{
  "model": "multi-label audio tagger",
  "dataset": "read English sentences (LibriTTS-R)",
  "train_examples": 15625,
  "n_mels": 64,
  "hop_length": 160,
  "input": "log_mel",
  "spec_augment": true,
  "win_length": 512,
  "arch": "wavenet",
  "norm": "batchnorm",
  "depths": [9],
  "kernel_size": 5,
  "stem": "single",
  "widths": [320],
  "num_labels": 200,
  "init": "torch_default",
  "residual_init": "zero_last",
  "optimizer": "soap",
  "beta2": 0.99,
  "learning_rate": 0.0015,
  "beta1": 0.95,
  "shampoo_beta": 0.95,
  "eps": 1e-08,
  "precondition_frequency": 16,
  "max_precond_dim": 1536,
  "merge_dims": true,
  "one_sided": false,
  "adamw_lr_other_params": 0.0017,
  "max_steps": 16900,
  "batch_size": 64,
  "epochs": 69.2,
  "lr_schedule": "wsd_sqrt",
  "decay_fraction": 0.3,
  "final_lr_fraction": 0,
  "warmup_steps": 3380,
  "weight_decay": 0.05,
  "adamw_weight_decay_other_params": 0.01
}
Rows from block 3, named by matrix and row number. Rows with one number belong to one channel. Each number is 128 + 32 x the weight over its row's rms, rounded and kept within 0 to 255. All counts start at 0. Numbers have three digits each. After the name is the row's rms in percent of the matrix's.
# filt: filter width-5 conv, dilation 8 (model.blocks.3.filt.weight, 320x320x5), inputs 240-259, a 5 kernel for each
# gate: gate width-5 conv, dilation 8 (model.blocks.3.gate.weight, 320x320x5), inputs 240-259, a 5 kernel for each
filt.144 109:151144151128137177134111120150114179088148171109096128123159129099173113145150120096094131115116168148111164142091133138144097122092155130132149109117120079169139127104153199091130109222125162128161165095198160142058155174119065067194083097136105176152144142133126076203115139103130115134159143083147
filt.145 102:138080109186119118121132150118146113155069091112079144084101135157106118123142133133043170136136146119129090166118117127087110171136149119064135117132152114103090173108153129100140148083110156150147150066121127168108121093139105185148120157072111112128077139144212153157121120132099138108100145127119
filt.146 103:112127167131091110099152086142170122102202108137080117049164078167134141150065140173126127052118048159076122160201136124131088110150148115114118126120126076151123170147168195133138162121113160124132149052111115143139131142121119150177122129105134137100127109102104183123110116140117132075174131098146
filt.147 106:173155184082124128149152059149138140091116104167181147155133139120113126137121168117082097119125126157059105092174156137103150080155121141145120160106120170172112120127059176120097126159162102175205103066134126120120111067155114161093159173143121099161128117106212066134118138168154102132114118130182
filt.148 105:144114160094109141071143146105116179143148097150131137079143084152166110101112149102162102198150115138098072133141140110148185151179101139133130139125101113123064133169080159168136146151129071126181094165089188158086112065075081115152168121086153131150095141125117126153126149141148138112106141061126
filt.149 100:143122102090085105176162120107169115088143142162140095165131140125106174078111098151099111178116117158118120137136171151099151116146172192118197130123170146142085131101070121098086143130153066085157045126100144161129121144118118101093123090149105141171100030117113137169134148168165145111149111157115
filt.150 098:140100134164106110184167161095157134129116150151156151125130170140122131137132119131117132156143031140129109115044124151188148152102109096121179127151142143066097144111130166126187136097177130128163087127153141147120105092065167102169160104119087145123123088128176169099124140121160128095152178178129
filt.151 102:124089041138130102141073140093089137060142168119155173171117168116128121133078078127195195150109131145149080160156181148128144138107113111120131149125129108125182148165114126100144093108145142088107137165121159110129115131146138096098157099119122161083076131121078138067121155193139125120146083153168
filt.152 101:124148112126146173110110101144075120182155139117091068146132151110122137124095110117151127122172087058144125164138145089114103129160155138089124159121144083073162119130193129100185154054069165146130096183114194115123068138160120168124111130194125118161169137080185068112137127121105151164192132127139
filt.153 126:100126164147111098130194139056110104124158124110091117130152140103105101078158193178061116137181131149179157071169157098127129146087171122140109125174184117018169108115152095110129108143091133076163173066116100137093151110089133119095132068169113098181146117166128139077136134168098101150136109092136
filt.154 097:190133179075087135169049139139117130085138103111129152166125099117104175092100150099128124170091129120173107097129128106122116143175120097147113089124150118108162186171144176133146127131117117148084147132119129122099157163115117119151155160117150150088164137179177131154176167156133107149188116107145
filt.155 092:117092155144141105073143133116187152152099130176114142149111096148173135210125132158129121139086152120149116126077093190125114103127122172109179083150128129144153144144146188056189111050088117140160159112142103113096141128103155113122165094083107136149135092140094112062150103132154130104191124062173
filt.156 101:125157140056150173137086135068070138153166112126125121177110147147158125156126149090111116133144085144116136137108088121112141198131140109127124048137156156216087120131134098176120110075131205096091150120099140091140192111150162104107124174196102116125107090143124182110124131142157172039153114100106
filt.157 091:144102118114136128095131162192131127137144151130147145111046130144155147094096116165086092089134142125163133161129064078160143117114089125125135127111123087128097112087110137089105163089157123107189099108094126182164130159202108142113112119099157165095096108167062111122145118077074069101182149140110
filt.158 094:150157127136136149163137080129138199097112217104174096073142149130168119161163125133124186086102127159112155104127124133133111163136173123119145177157123162121152132117075149110153109132064175073093086128110149145140187197118118133172080164185130098072107110088175153150126134137157188145118110088123
filt.159 094:131155194123109091151159162152120081141088066147145170053074115150113105161116179082175112061184113126086056174165148182097156069032132089129109138098109121166151171135172120105142143146112130112109178115132111067120136135148123125077095113087136146117154118191124156081093121102178204105181093113078
filt.160 096:106106108090124089100092131179065079193157130118158110160082133127134124103130135117157144118164113134078144126171103097103153156076123172111099132123103063160126095117135157185120101082125137154131161110112075149122119096147145106131117088099135110144139168218143136100096192072165133197096117130104
filt.161 093:116167121102105110150113218101095093144170123148077065095072067131160148158116070103146135105110090106142144156158092166072120138099089113170088123101153130163141129084139135177149112148161132101166122123125097129143139114146088126129069156141213145108137125140065105141115102108163176135102178101137
filt.162 100:094140168101138129163126150084114144113170151154130166110101107165113151101149131129159082110104101107145120141159148101107131094121136065144125180159164112116118154151170061134138138133109163168180109167121091126131110073132136161147150145097097143115141158090152105082130162096144091126150177149144
filt.163 097:160163054079104137134124106092159145126117107124143175138149093155123106094104102103157153141163080095122222115107127134114128151104103128146125093112124076141136146126179100135213184148123115170096149143155150096076103098142135203142118137131133127158143116096170151104103189124105169132176159120099
filt.164 098:152178049111081148101118186173168134088124109075094063141135089199179166173145122098125130125145144112127104167145149142127156141178093085125184134163083108112133155099066144178133211106105116120131141128108088087102111105054170143145159130087133169117051156162150097116141128122115149119150149170124
filt.165 098:131108082121120110162167191111098149136150135183152110106109129107154168121090145138101140126069133162126163100129092100155084102092164153115106141120104132143122139159131089143137095065141110123119163112078156113110122114165171131102072088095148136113128173119166179168120118193149134183193141120098
filt.166 099:098123136116126098102124166158111089113123119080150125163181115110126112189109165121179112111157072140114112103185114117158074123185138101122143130143191119120083147176189077156111116115116147176114238060118175131182158126155118136157123105092121117138129124104142174076132171153157120104156137071067
filt.167 100:146124126119054138156128126153130121147109125165135183165099150139150131088159181119103176118026149107084084086057127133169118091149109130129163084139117063111079112115134139154101057146130092154114152107151135090149170175167116166143113149185156168091087087137082072139135182048148190138172143097147
filt.168 100:132133125157115203114171130094161108128123181160161120126079169125119064139084114161141117132107117131109151123132092156130080096147164125164145130112136102072146164083111101158150189114125113075131145115137103202099107168142113141133112148106123192139068071141088156137103117138159118156144166131121
filt.169 096:066110084121138131166157153146108120104100082153078114109096071127130134116126131187080191201135107066129121075084114149146132154172072154126148088145145148099143099173064119113098089151188134089114145145170134127156109165134125120097188098187128076129104095111150106134119065109150116088063153150163
filt.170 110:153125122124106130081078130092132121111127178100104144122074160096101148119133115090117141088188174042171143130141104106151142117060128095084140174123161174161129117102077126153096093171111142116155123158107138126111124136156148117080119134118081146118102133110161074142152148141158114128108111098115
filt.171 100:139141110145181105160198130138148143107156178090130103134161135180059081117134107079098120075140122057122114090076097187128096138165153113172121136123099112159161140084097127119167189113169070150134185079134131169151112144149173117150140171117152100124139099122092101107125145207165115134130078112154
filt.172 096:129103162124133171177088164140143159163139148217123143095103117146062144132151108134132112129131150182189166117072079096109140126211130138082105189144147173111133121118059147143158121149119151100125088151127152056163112134143150157101184150067096107152063159130135144128102129141146111076121163092119
filt.173 099:158122107115158151045115138111115161106086130133048136142131131132124118109078093149227073072130058144092104143131121123052168134139141095118132166137110159148094097090131136142128107132112131116164072090136147104126138121160093113087181143137129122168136116123133122125152056127090129078167094104144
filt.174 097:107133137108139102106152173134167168146139143172118123061085157085093203153137119129134056122143112130060114163150098131147105147173150170136123168159154124129136170145155153092148134122137126096112131144127128137149095075054116111122085126143070153105122140073135077116114203100121159144098100181157
filt.175 103:160129144086083137130173121082139174133156154135153150045090087124098158092135103144189100143139145120149150152166130165141209164075106092069121156182166086112135159080089131148143091113067120119125078144104100194126122127179104106113088094111105197106146165127095121092148093113156124084091162122103
filt.176 101:149093149121142154081100128126088159088145166120223146129117096095124146100116146123130087112086102159133108201080125176170067104153131127110166083148146153092090121184153066102073113113113141146106150119033151113141127109107181126113150168153114086171140136138131120075120112073105178170143130140176
filt.177 102:116109127088113078100144081110120067173138131154114167133151154110160109156121106116089125095095140147081148080075117102117109166094084143073162085108174157181090138129077144069095117155224124145160149114121070118135102150135100115159163077186129100105085164120055137137137110093089063163129113122043
filt.178 100:083121101168123114127119103103158094200115105079171136123122138112104099153168137146108127128090101155113132132152122165118077092152124099157064182134154116071112137088156095150124158165121108092109124069176150092112098099205144138123200112146118089113072117128116117123125121070093158090172119151095
filt.179 097:145127102171112176093140151110104090194156159119175093041157170088100132111181137123141126116111173121105148164115131125138151120128109210162131106124135107179101140095073142158181138131149115149118115135092167126090154167102137105130095119104116178106074171123076150087073124136192138165180157153137
filt.180 096:128126127142115130085083109148142124157133110173093191117076133090182117158094099124118139166096130119105105174116050100080101162155116091190102133180114159139079144137135109120126160143137110103138141112145121087162080085127123112088087155148159145091129077160135163091138135109080157106102150097143
filt.181 105:122150104149129102172130103152160086121088145135129142122101116158139101162140119133204182119135063129079161160176151033107106138150135111123146124166137196084164099166059080188114136079152144090165117198106159127086117130164161091122120130129083068132150091144166061087136123101115151147139150146087
filt.182 102:160129094096165136129142183109117158105127181149109111142136173094145086110125159141093082124088131089100205174104100116129137160142100134135065167149145133115108165159095144159141115127100104145108099113078236165108105137118145137170113113110148172123065098146104149118110143127135144131083109105137
filt.183 094:093160097100152115145076092125154153108146119126095173137074102166129084151214151110069136115123158159068075145121166147168133058140089135105159158140105163150144163146183135138159101123087094102099166112151115117065112130132195098163131104094142118079102133114128177086089077129133120082104164168119
filt.184 105:100128103101126105134127144165045085113162162125113147153118148167098128158130120156154153127153166147165107127153127098166155092177146132143138133128136157053085130197171176094091105121121187135106101158136146089184110113143082154133165165105094108151091121143139115143128152075097115142166115124122
filt.185 099:083154124191125091135125119143108156139119105178123097165134074149163114051126164111135132110120142129121117165079158107088107109157080127166151121141136124113145067136104145138091072192079104194097145150132094093099153166147175165183089103104157124136169074170145128114160089072069128168094106085121
filt.186 099:164201109150102088149120094084135158125141139135146096134116158168133143195111158130147126093177140109147109181108127151109131130146143098156162139164129113101136147126125174114110175127144135117143112181112119166176094145149095105144155177127144159084123096156177098128161149183097173094103167143130
filt.187 097:150169156114106120078176179176144115115095210136131148140175095143168132144136116152160112138129100162166106157080131096147144079162183118073101114100125159092099059158116105139126095185109180156099108124123165150137191151109119134129137141148165124154114142121152115130062114114083146150110144134154
filt.188 112:112124069165053173095087105112103094112190144096112174141108105166102177115068097177173106091142085139084117115172113115158124077099140170096102138111091127138146153134146126108154097128128121145109195163153114101147124128119099162189144143161062107113113146128149122129118063092089085164151108064133
filt.189 100:110140163109133116100137169130092151118142113064095138052154128122095198155130153109086164171152118078118136149108116136096167108101130138131099128146149139115130098169132066118089143075116081128104117187116119138152088062125124086093186110072151135161151092133187104108107080075169161149195165098070
filt.190 100:166155129096172117122130082126135124199084128083166125119050122167126109125100162116099103124128109148086116119127169140140141112158081132159148148115140077137142131112138075131133104141112153150136111146159132147086111100125102142121105195136129189161132107113128131099138149063083108106134077144168
filt.191 105:066146144084167137124104099184141050104120071174153155098120170098208120135135119133114070183102164164123148145152133102116119088087069137145135135109127152064151109167064184095162118108079135118153101139149108092094132179169115144195055079132092078181158139163159161127090102151147183170109106104089
filt.192 104:151112110091143141140141087170169156204205126124112144120168162144200138121132177187141115144073124167122113126170173104089052170176136121083136112221110175150140114116197117094125105176092149157099053118159092104132131158150134096065190130132134077151086155131134185081099111151129132147127098150128
filt.193 101:129099122072100126109124164131125173136124100076164114116116103112116168182096085133125128116148123138165089121135141080150072107148175135104093196123128156172117145221158125137171135091135143096079145147129107137114137151113111116099075134067099110109119137184124112134110162150120164103136078069147
filt.194 102:139065136190122059136101059111178112141219078152116154115111080163058133083130153131114117165119170178142136120190170083148120132184065135130096088133076126117205105145186165097167128079122160081135177099134146096148122108166150135094103139141106151164136119135085148161092156103134160093149082176105
filt.195 097:137112149131128130134136055105102151114076113086149129128109135114099134105167203141149139114195187157107114134161091112114121109126077124098131131105156099127080094151099097126148177170090173128141138090181170174112171146118097077115103094116133146106177088090108095131134125166136154171099072116157
filt.196 097:138148089159060053140103138077149142066116157086113129156153150137103100105082098175117132051099157137140169171143168133150142124131182153094116172138098165113043159062150136117080103177106108165128084122107162106124115112138151134179082156112100115111167135102193196105058127060146115115123128159147
filt.197 106:165157141107129164122153068127116132094182129178126138102123143109159128111131160108160167079115141096127154080145136134143172161173117117090144202112093123121177105160173132125114131119119118106090162121126145140127097191151137156126071145112131219131022186080141090137161180089107134117137105150079
filt.198 099:136114166165147122135065162110154139089155137079149152135121103189175154120101083125175152061076116154083130133163060198146146121135202072090113146168180149089034132140122125072112117132121130149162110127109115170128080141070119131143165080063116107203110121166158128113108129151119139099137073215177
filt.199 100:089145100154143153098090137135146167149115102191200102120115174114126157161163133122109118110115096104065090112100153206088195112070176148191116091123133114163110162128108098137141096135120117125112151167129091144154127141100127170102148146180117076121116166106097123132080092156120183149101060127137
filt.200 097:144141094179136161160093153082137115121195173102128156160133080170143100181212064152175102088106145138071129133171140124173112131118100101135132095070102144201102102149138148127171139096156124137143163089110209113162118072125096159127161184089138060097091176098112154113142131114124149134127083126157
filt.201 100:188113069129154094200127110104119063188105094129162147127070220100088177108104109101165214149090159120117089147097155170118100083129139121187105072141133102143039128100092076129122120122111129141154083146102086117092136129155098151113175137156096196126052122144162128073132102153138159148137096148169
filt.202 101:092166195105136117103114122120110124182171157060159151144124158156117077081102162131159121160145171151124171075155157123127115118155100102084139184121169153083099115096120096164103133164141087124156142098150191141067106165063156122113112102134070156151138103125095100109129123125088094109175171150096
filt.203 095:113160114145126127168119164153119174152091072152163122148147123147165198150122020106078119163112087136096121172125064077179078115122127146167107100214123112157169156114115137085142106141143140153187143109150102090171118135163055117148106097136141119121158119121138119085077147085124111168105116151144
filt.204 097:132119137079126127169098122104145092138112081158083125203133119095180146135097170141130172115109170090137135151132134177117145143145113123113113094160137133190113148061174112148098121142184113113102150162140104168118119131179156144119142168098150125111120117125066133093164144107191094091113129170134
filt.205 098:118113128155148122149112102107159095136108097107157185083122131138085127139114153168137123102185131116096191116115174106157138104119161159118145139125134126082121141151096212083110097078095157126192128076134174136120092154127163132168149072084161137109068178147162047145116144153130150093082114072122
filt.206 098:109119082133082094177164062177124096084151115099060185061130171130140130155139176126193086091146139181137136068141177159120140138157100135116159184116124100224131147128135146177126154120191123105128159133131089165123092078121130081126124148135149100155097118159150133138116120169147157227052141099095
filt.207 097:146127097104096102135058137141119160177102097135148162089049125126162115095147102154189173155107149078156124107125125127131132112102129168150130207164128135062090150122157162127103145162111134165092169160140107176082120128122187118136172115157094184136094108092181164130163117095160168144134123155120
gate.144 106:083145125192145114130193161069173067166091078164090178148121082152145141126117143146190143169100133148136089151206118081105103213107160115172207082132140141154123156136117078098132192081104100129137121121123102109079076157168153151086152120182142067165150137161124209133095149104138141151109203103094
gate.145 099:158137124083092162162091127128122088111172108183146155128162090112149178167090146117144148109112113176068107131143143173131113122044176161135137094117070210121086159077133103222127152124101116139105141091170170161068145120157096140138104111150129148137150083113191188105135118168122140106136098060081
gate.146 101:118103123103163079120090123105127157089185140143130119127064158196145087137159084054117138201186159189087125175145122152172098173137077160160083181094146174126115127112118143087147111160102129150087073144132147096079146133142170198149140093160196140098076206127113145136129151118095097193089123156079
gate.147 104:090129105108121093112125147115107143111097152146121185125140167203083086103138116115108120142131132116175146119162123127188104127129146136124152150115128135134096112134154126138134134058119139118090153212129126133150137121135132084120184113110175118120151180127066072145123141126117146114137115125138
gate.148 102:166070178160078103144160139130092134096104143132129136115142100081106097145118115140166120131171177143119119111158143175126129183132111100161136124075125107093114141078176155084137138125107058116113127099149117116082134127077119146105171133094104127185086105159084145172109075114100136147145190045114
gate.149 101:163149135139120158111117157097152140102188121164084165141119109126109153170070131140176095107174114126131153160136123136065109152136146146118159104095100127187164102102131099109115140179123192109114111155128090122153136128150173062141138105114148186125131175133094133119131108088079122094204105151130
gate.150 099:126121087172142144123024156111025183117171156185178109105140124154155094185120165123099111132182142107133134129152104046127120136182195128164144117068172152124099131174101179150132119137122152081086085163114124095079129135152138147173139149091137158157095067139102160148109165127076126102148150150182
gate.151 101:098012097172156134115151096120065140168135160114088158135137164127191149081070143109111159189111096123154143097140102081122170079145101089093109086099130138077096111112151106102063115136157183114091101170147050144124087177184174156124151091104057131139137072122126149166117029069087127102091135188155
gate.152 098:077170099148148151138074134165075097083119146100143147150137107133096076122107156091118131162096183121170097082117098117144165078126115127090179137111156172164111103149109093155147099197173144112168076132136134091146127142079149184160122080078107179109151216156160153161154106098126104146103119168134
gate.153 118:154080136069115149155108099130134162042158155160134165125113182138118100097158103147168161129195103140129146159148142124104140116108105148144075055083125131171123127110148204152117159139165182125128177174117176168138110154151120134131167144119142096123157160164087140134109106142149174128108024140120
gate.154 095:099140109161144097185189071120105082172156132083116122148108117128201101153081159136143108163163120118122114103097099080117169125125192132120100093090144159116105112164118077141095119108111189138145133122129148140167132109175121122130079098096118117155108135191182156129146154111141128097161151186154
gate.155 102:181161178095123136125162108122150065139157184142147179084125137117112102096151177114075142144108081195129110111087122076048144084203136071127211149131136071208071149096122144130133136128127094061088167147166185130158110079119119140091164160122160193142196067141103128128133122113115081125177100084133
gate.156 102:110161141080138110138127095135065139148148124107088158134102140091105145111102115082220148106175115117123129122123164112119142131129236142166116151181155058153102199112155122151090132146119121122092113128163161146089116167121131068126169121159127151088156151118182164091080130072070082138143144109069
gate.157 094:133103115194145133095120105113123138143080099084190204069146167122128144115085126100132112123087151091090134130117137116149185120047066132137128198120159144081128103084131093159070145148124150144172116099164111155119095075148163149124122136124131130042064099095115170094086130143149089134088176150146
gate.158 096:084164113150162127104177135068124164152167115215216169136106113132132121128159084080175190111123076121130160106132103135092064086088127168114163074119128101180118113104148132143058135147108114129096111082134171109087143087121140134126155125105165094093143186100188079130074112109085121104150097108159
gate.159 094:122058113159097124122192138123191153116136114197107141069175103125137126109128205148086114121140102116169105114191116115146180156102105174173129158105164154117108117086113160083127181213146174122130152119120156108080132159145177135123121111136161147124175156106132124179102146090095105105127157151164
gate.160 097:090158113117116122134085165157122109109137170167062155149101119112199135153168115161195063143079124124166056141109107114165135138175098100125133155151079177097123108156135121165161140110132115141118108087111193113160154129155110102074120110146150093152187113136165130129174128112158123168136134134099
gate.161 092:195142131141105104136115126144147179158118119110138116129126081105105150153133095096112076129063152157108153115133154134140153164129134132111104161168164141092170136196135152132092137129131175127189142188045114113149134098108123134118152139072134184086151124168094165120116080162188136017154141139074
gate.162 097:185098111149126153158138111115130131100129146161172140083094169192141133152140104099092142216101095146123104130147137117120142117141159103102088118117119088067113142163156113104172153093116122228132187165137114071159134110177143200097158108110160138186105096127178098170097114110151093096149180131097
gate.163 101:052111125126106139119142194188170101108134120134098142128103155066106093122121211160138133144097101161109181159110080161119112146110106127112108082163138090124127142128169163106106152075133129137153088110139082165118107111071088140134137173191091122129124108117106102145137126118083082126078105114118
gate.164 099:135101124107120198071158104119104130143118081152143173101164102101135107148139152140144136133126118132110122113158129144109107106144114106129108074148126174189107038098173118141105163114111122155134107185162125110091203130218098060132192215079101107127125167182053147140105125094110066136123121154048
gate.165 098:108158111096126147091121132092132088081172133147122151137119108147095163087077142129151114165113146150123168134107125208117149178120096121150096156127113093129136117095138159185126132140093126139116137106183108170137175114083137080123168119134170153187112129171157144059149047123116107118097093160147
gate.166 094:097122162087092109114152157142107102102149125132141108118117116079179104131116116128156152147173132104117132117187134184172108129101130089048135158137154102114204147151171100154117143154142124147132153141131095061113156172231121099147166157087130123193119121134134094177082121056106139170105130148091
gate.167 099:092138159095148179134154129137097137092117160142148127079165116098128121117137116183152135097171164118096139129096135121100090120187138176091119169108117160149138143105149087157162139120187153129164101115153125110176119175109133118104093142095134145099188112111132138070115168113135171133111132111136
gate.168 098:092144143123148070127211121067147125132168173146137119144106074117089150073076098186109121145157142161098119182118103097169128111135163175136130091103120144105134083121179177089147136128135195142129216134138125155142142110154160122172121164125077134073162160164165116161122148170092132109139106126066
gate.169 096:114108140130086078100145142155073137162112145139130144155163095116168131188191129144088086099165125118136105134172106140078172107090161126158093164128098102147010158113088113194167111140125127126070129123111193056067169141123133124136135097115100087092150178097199133120145096117074177110117147110123
gate.170 115:143110156137137114165126101142131118176152125099091111158162086131115164169138159166158119181077131174166145153085128151094161095099100170136158142161132103121123095182093126129143094156172150112169135173107162114082097077167119147140122119092163156110126150151130138104211154136155109109138138181073
gate.171 100:077135110150139131100132132134137158108173125088117108120189161098128104122196185135097175153151102102158119158153131155161129191195118140114072126181094096069175114143113134086058126137119142149142167156131157104121079122123143135154149141107042157155150152159119139121092072140119141132146125123110
gate.172 101:112152145118107141116128106133083102144142183139149128199140144102154118177139122089134133092168152129121166163125124153143084095140146133067047167092132120119099153121129119065114158165104098068117129132181123151149128132120131142111144187104072057146091142105083099155084101094123129126131110091169
gate.173 097:130123145123112117126103140094079156175190128155160128118137081134104080082109171149108136136070099082144125115171100137105067127137121156087098122168113101124115122123165134111125107147099172119111102185063085154145130202166103101123161120116136136106129066153149136095111140063134148123048148126124
gate.174 099:071144114125130141079114125114096147177110109128061146123124126119159084177099082157095129139123194149062130135122111154117100163164136162162143093126122135212101105113074143126138155090099152152144142126145092143146119113169174186156094121126084135137125189115106155154079125127137133073131190126129
gate.175 103:091147118188089139061124126137103131139120138102127106172119102131100112091149150113207104196154175126086072103136165127120224150102101117116114131141134095148148117138165192144100139158031148155178120183100128086169143134174135095148146154088064125132048072176181165103142152122059165060191134107122
gate.176 096:072119140079126109097116074121146056075179135124152154117166118135096143114100107078105074139095133124105134087170132171161089102091136145142089066092164134113126145124149104135043189113201140095133173102158147159152092174106124149199120110174162155191069155161167122104137108050146117105161124107135
gate.177 101:125145109166115168107124173123133144134131113123047168143144185147178091125157086169074096141097136106124158114153108070151156089118154184105114229081133117148073092097092136119107117073107125121151102130125098139153137149211158103177074137107078160140152068138097124125092082097169160141157086155118
gate.178 098:178065093095090138173163140133147094105164089129149091151107102086140135098041134160117144184109139072124173096155159190141126123127132147127185122152129111114183194120133141117153149138121130164140100120173100111182098178110129151156128110155081117114083130090127136118102066123157116106138111101051
gate.179 098:085098199108120118113185164132077113163157187133158108163127120020132146127240215075084164127115117086111088111160138150120151091111115136160138143142117130148097121132119083135108164129116152134140140108077146145122187107152092205173147117073144161149154158175139123144098077162126134114126193167120
gate.180 093:073134166101164184123115145117100117111164133110152087160130164112048174114125137119151075110105112083148157155146078131035103175134122082158177084105145113147143163175136142164100082148132148129111094126082118142174118134114092152202160111193151101116130126076136164147112125132100056104159149139095
gate.181 103:128202077113152101148066114148142172066144172073105091080136146081082147118147142105153141087143132172183157212142112133087080106091116148091120147149166115117113080178124186101147123089179149107177117121193118123156079159149091126142179101141120055118152175125165142122119131183155097158103097118100
gate.182 101:130175143105128118126110110124125116123125161104126165150108082134171190104172104183159125148110121122141135051144155081124129063116064119128188106055102140175129128153144159167115130146158095165104106111156116117097142105081122133158142172109106140133146119130078131112091082134168132128150088110072
gate.183 093:075126128189122135149151143123139063135129113199155147175141070145169150114065115131126149109117074107114100092094109146106061102080147148132124047134112087114093078135057147144079179116099106117075157105119139067108178097197114129161102141123118128131195083197171119139114122124114147137092112124112
gate.184 104:091119092067117153169108089132196110101109112134152138140095146187153108109169125086185132143192137118084125209118060052141125106092075120111148146090094149122195118160171084142152099132127075146132058160106165103186092054132138102165104106117161108136102122096145145113086097077147103085150166143063
gate.185 100:102104163071124109169140143099145114139130146098113142142168098168122151141168161063118124104174170177143129191153129129180124101085118171173107138142091123089128149133188123090109153052195112163098176187137143148124095119133186125147143133138093122156080102174109113133070097152163115111066142115098
gate.186 094:046119043164110161145088185155125084107133069107192144111119153130131195131079089158127146167176123153112124121155104142171126096108090070179104147092159137127113131130148200124134185186150078162112186103125083104143061112124159113097176131091138074145103146154128190137128151125148044142110046176188
gate.187 096:134133176146104129162095127144131119029095134162150167123111114067087098104206132151091114085088111071099163136103173048116128164112140100145119136105135104205154132131152128159155143157175132117128089112107160119098182155142103102087042125132128131140077132115191161192139192160108074129109163093135
gate.188 108:162141162140161139098062117172138141126146079120109136115112108108114108142185152168180108153195091165123073112099092092130145136121165134093116118082135162078112117152166136142096079188143116176136116148088107100152131105103140152178093120213186157138090142217111145132107182172137132073094101104099
gate.189 100:094098101138136141061153156143148127128089128113152107180159137116136166080088140157161071132136160153146148093150087139160140091110123121062136117168126095122134092129104119163113064208113041186117139115160094120106152188069134145091140172088136097150084090147131178138110154117126111119070127145116
gate.190 102:100148105093150157094089127096156187199075153073145141125152086099147146122129166058152145105109132150143076088106139134174129192140084086058158094139115144165112111098152147182059119083162141115130145209147083109138163205132088069157124098118166126183136178099094142137088092086101080192229174159130
gate.191 103:114100109120103102180082131162121131128130175090137059157121181094095132146183120161118136080109146108162075107157137094138141126101138098145128131092099151127137119121114128101138090116139096194127164098137072128129169147083068141180197167215121151167095151103138137179129072134112128099122147110117
gate.192 105:119057099140140090097170121058099146125148088134130071145163119109095084176132066189156183093174133115076119134183104184116148113133098146142191122069159151112128164104146156129139054109159111139112196120103120137084067188143093139118107096138123142140091086131175100168083133139082088170118121149072
gate.193 101:127154123162181094139067143128135124084165169140144134184173114150081137111161105148120124166102107166150116110110112139112117186102142145153100101169131168075150127107126138120149149135112184160180130176118131126133147150096101108117143129194154142140145142097158126156155084124101124148104149055145
gate.194 101:113136152111108087062154190169090102122150122126091092150137117097105163144083119149126078094184087173140131091129136086110114071104126100093102171186112155093176108148169101144166128059142097067189111130190077092151076051130096174119098094131130104144131178126162121103093160163127139069134082067140
gate.195 101:162141108200134102120096112115132090140128121229135089180142064146144126127106138098077058120115142155150142113141145220143161093132063119067033144149100166146151095166099080073165159106123203148138104093142126094161153128135097106165213082100123073125188166185139118115155121152099109133134116081177
gate.196 095:096080143136137128124085162106112073132084074137176157147107113101094095117093148135095149103150132162146159154111159131120156122107145152110153065064131161167137133174084109188157136117117066143147133144115154112127155135123135152144136150089133204137134163182135085168127109102121125143081179149097
gate.197 105:103140096138183125113111149110092168152159094192200103099121165092161063156106120168133126130178127118182143106107088094115148172118090131155177081094145116164095145111167111142167169167099127090118132099148092128097162132159105090138121144120094159146025135174151144163143167130107061117076128144065
gate.198 100:155076172139065099129119144137140126067135164126129125081116046187072129130152101137180150088132121107222130141066131127126110082111160057139143140163121189076161132082089161125126145140155156158134117105080151149106093133098152152145158116037211198052156174087117145141176132130088147095126158187143
gate.199 104:124126140099051131111112123114133096159131151074133157119150145121168115191100119131082165106092125178156146100124115143156077145108188103104086151168077156092142106063138134154103149191147135145147137164129137049134174184109061133127144125142101151131083126159113111090115085096183158136166202135097
gate.200 099:152141189114112115109102109175094195121110133100122152177106128166073115141109142126146086151167181128080095118102150137167156122072150152100130100119079138156085137121105195156058154176174122154168084163105156130166149193130188146083140148061139116088160115109143119190152063108087131147134101096120
gate.201 100:094084138162113107187109167097190138136120145125125140167119066098149151176118153126155138109089142139190153169128116153119074135129168123113186095154139140101132164130183182119110124173082127118125131185150122153128088142132136112107106118081155135108162190136157100155135145069126145099049140158067
gate.202 101:122167077187162102122096114101171122120112032171141123132149085110112157102149154140099153158150137164104127164145161117114160137151105155168176125118143133088071130113136132087100108091171135101151124140060106147201162137093108105056097083114113129103115070122089117137125174087096135179083124103178
gate.203 092:110107093109156165132162142161126162090152094118119157126112120154096081163101140129129113138135125108128097126193113134129063121152090178128113098126119113136094096168137110136139065183103135147101167118145129129098105102155174063098137168103162138171065163145120135147113084110154154086111085075099
gate.204 097:141167118143165156163092140149127198122156074110124143152087172113148115111111097102193147109247086180142160103129147033077141109175113131184104083104161050091125167127103090146149203095152120085125120136148118141173100107100119149088189136094128194110118111130118116177127132116135212132126141120120
gate.205 095:099115135098110174114182126092134121108191116135128103148164127095110123147140123074138140122113112177157176164140159169116103091144180110170087127197124167081108107098122119105237152144113173088138127148111099159122076137146127134118132111116137160063154184099132130108086153110150142128146148129150
gate.206 096:146152168147088150133081130108129118134116141121100086194144053131143120109126084113151072135095150111157091177095073087148117146147117130105079145171137148155127131129113085070121138138220170111138153130072153157135149116127117099145139132151149141104180099092179154103147166180092094158142150188071
gate.207 099:157157114140139084119108115134099136178152124187209102112081122115175121079150136117114105146158064104105130107154117100142122145114113116073099146123154146111135097186090099104112173097108047157143166145119134093139140107160082133099153125133101143152128123158122121131110075076168110083087104133134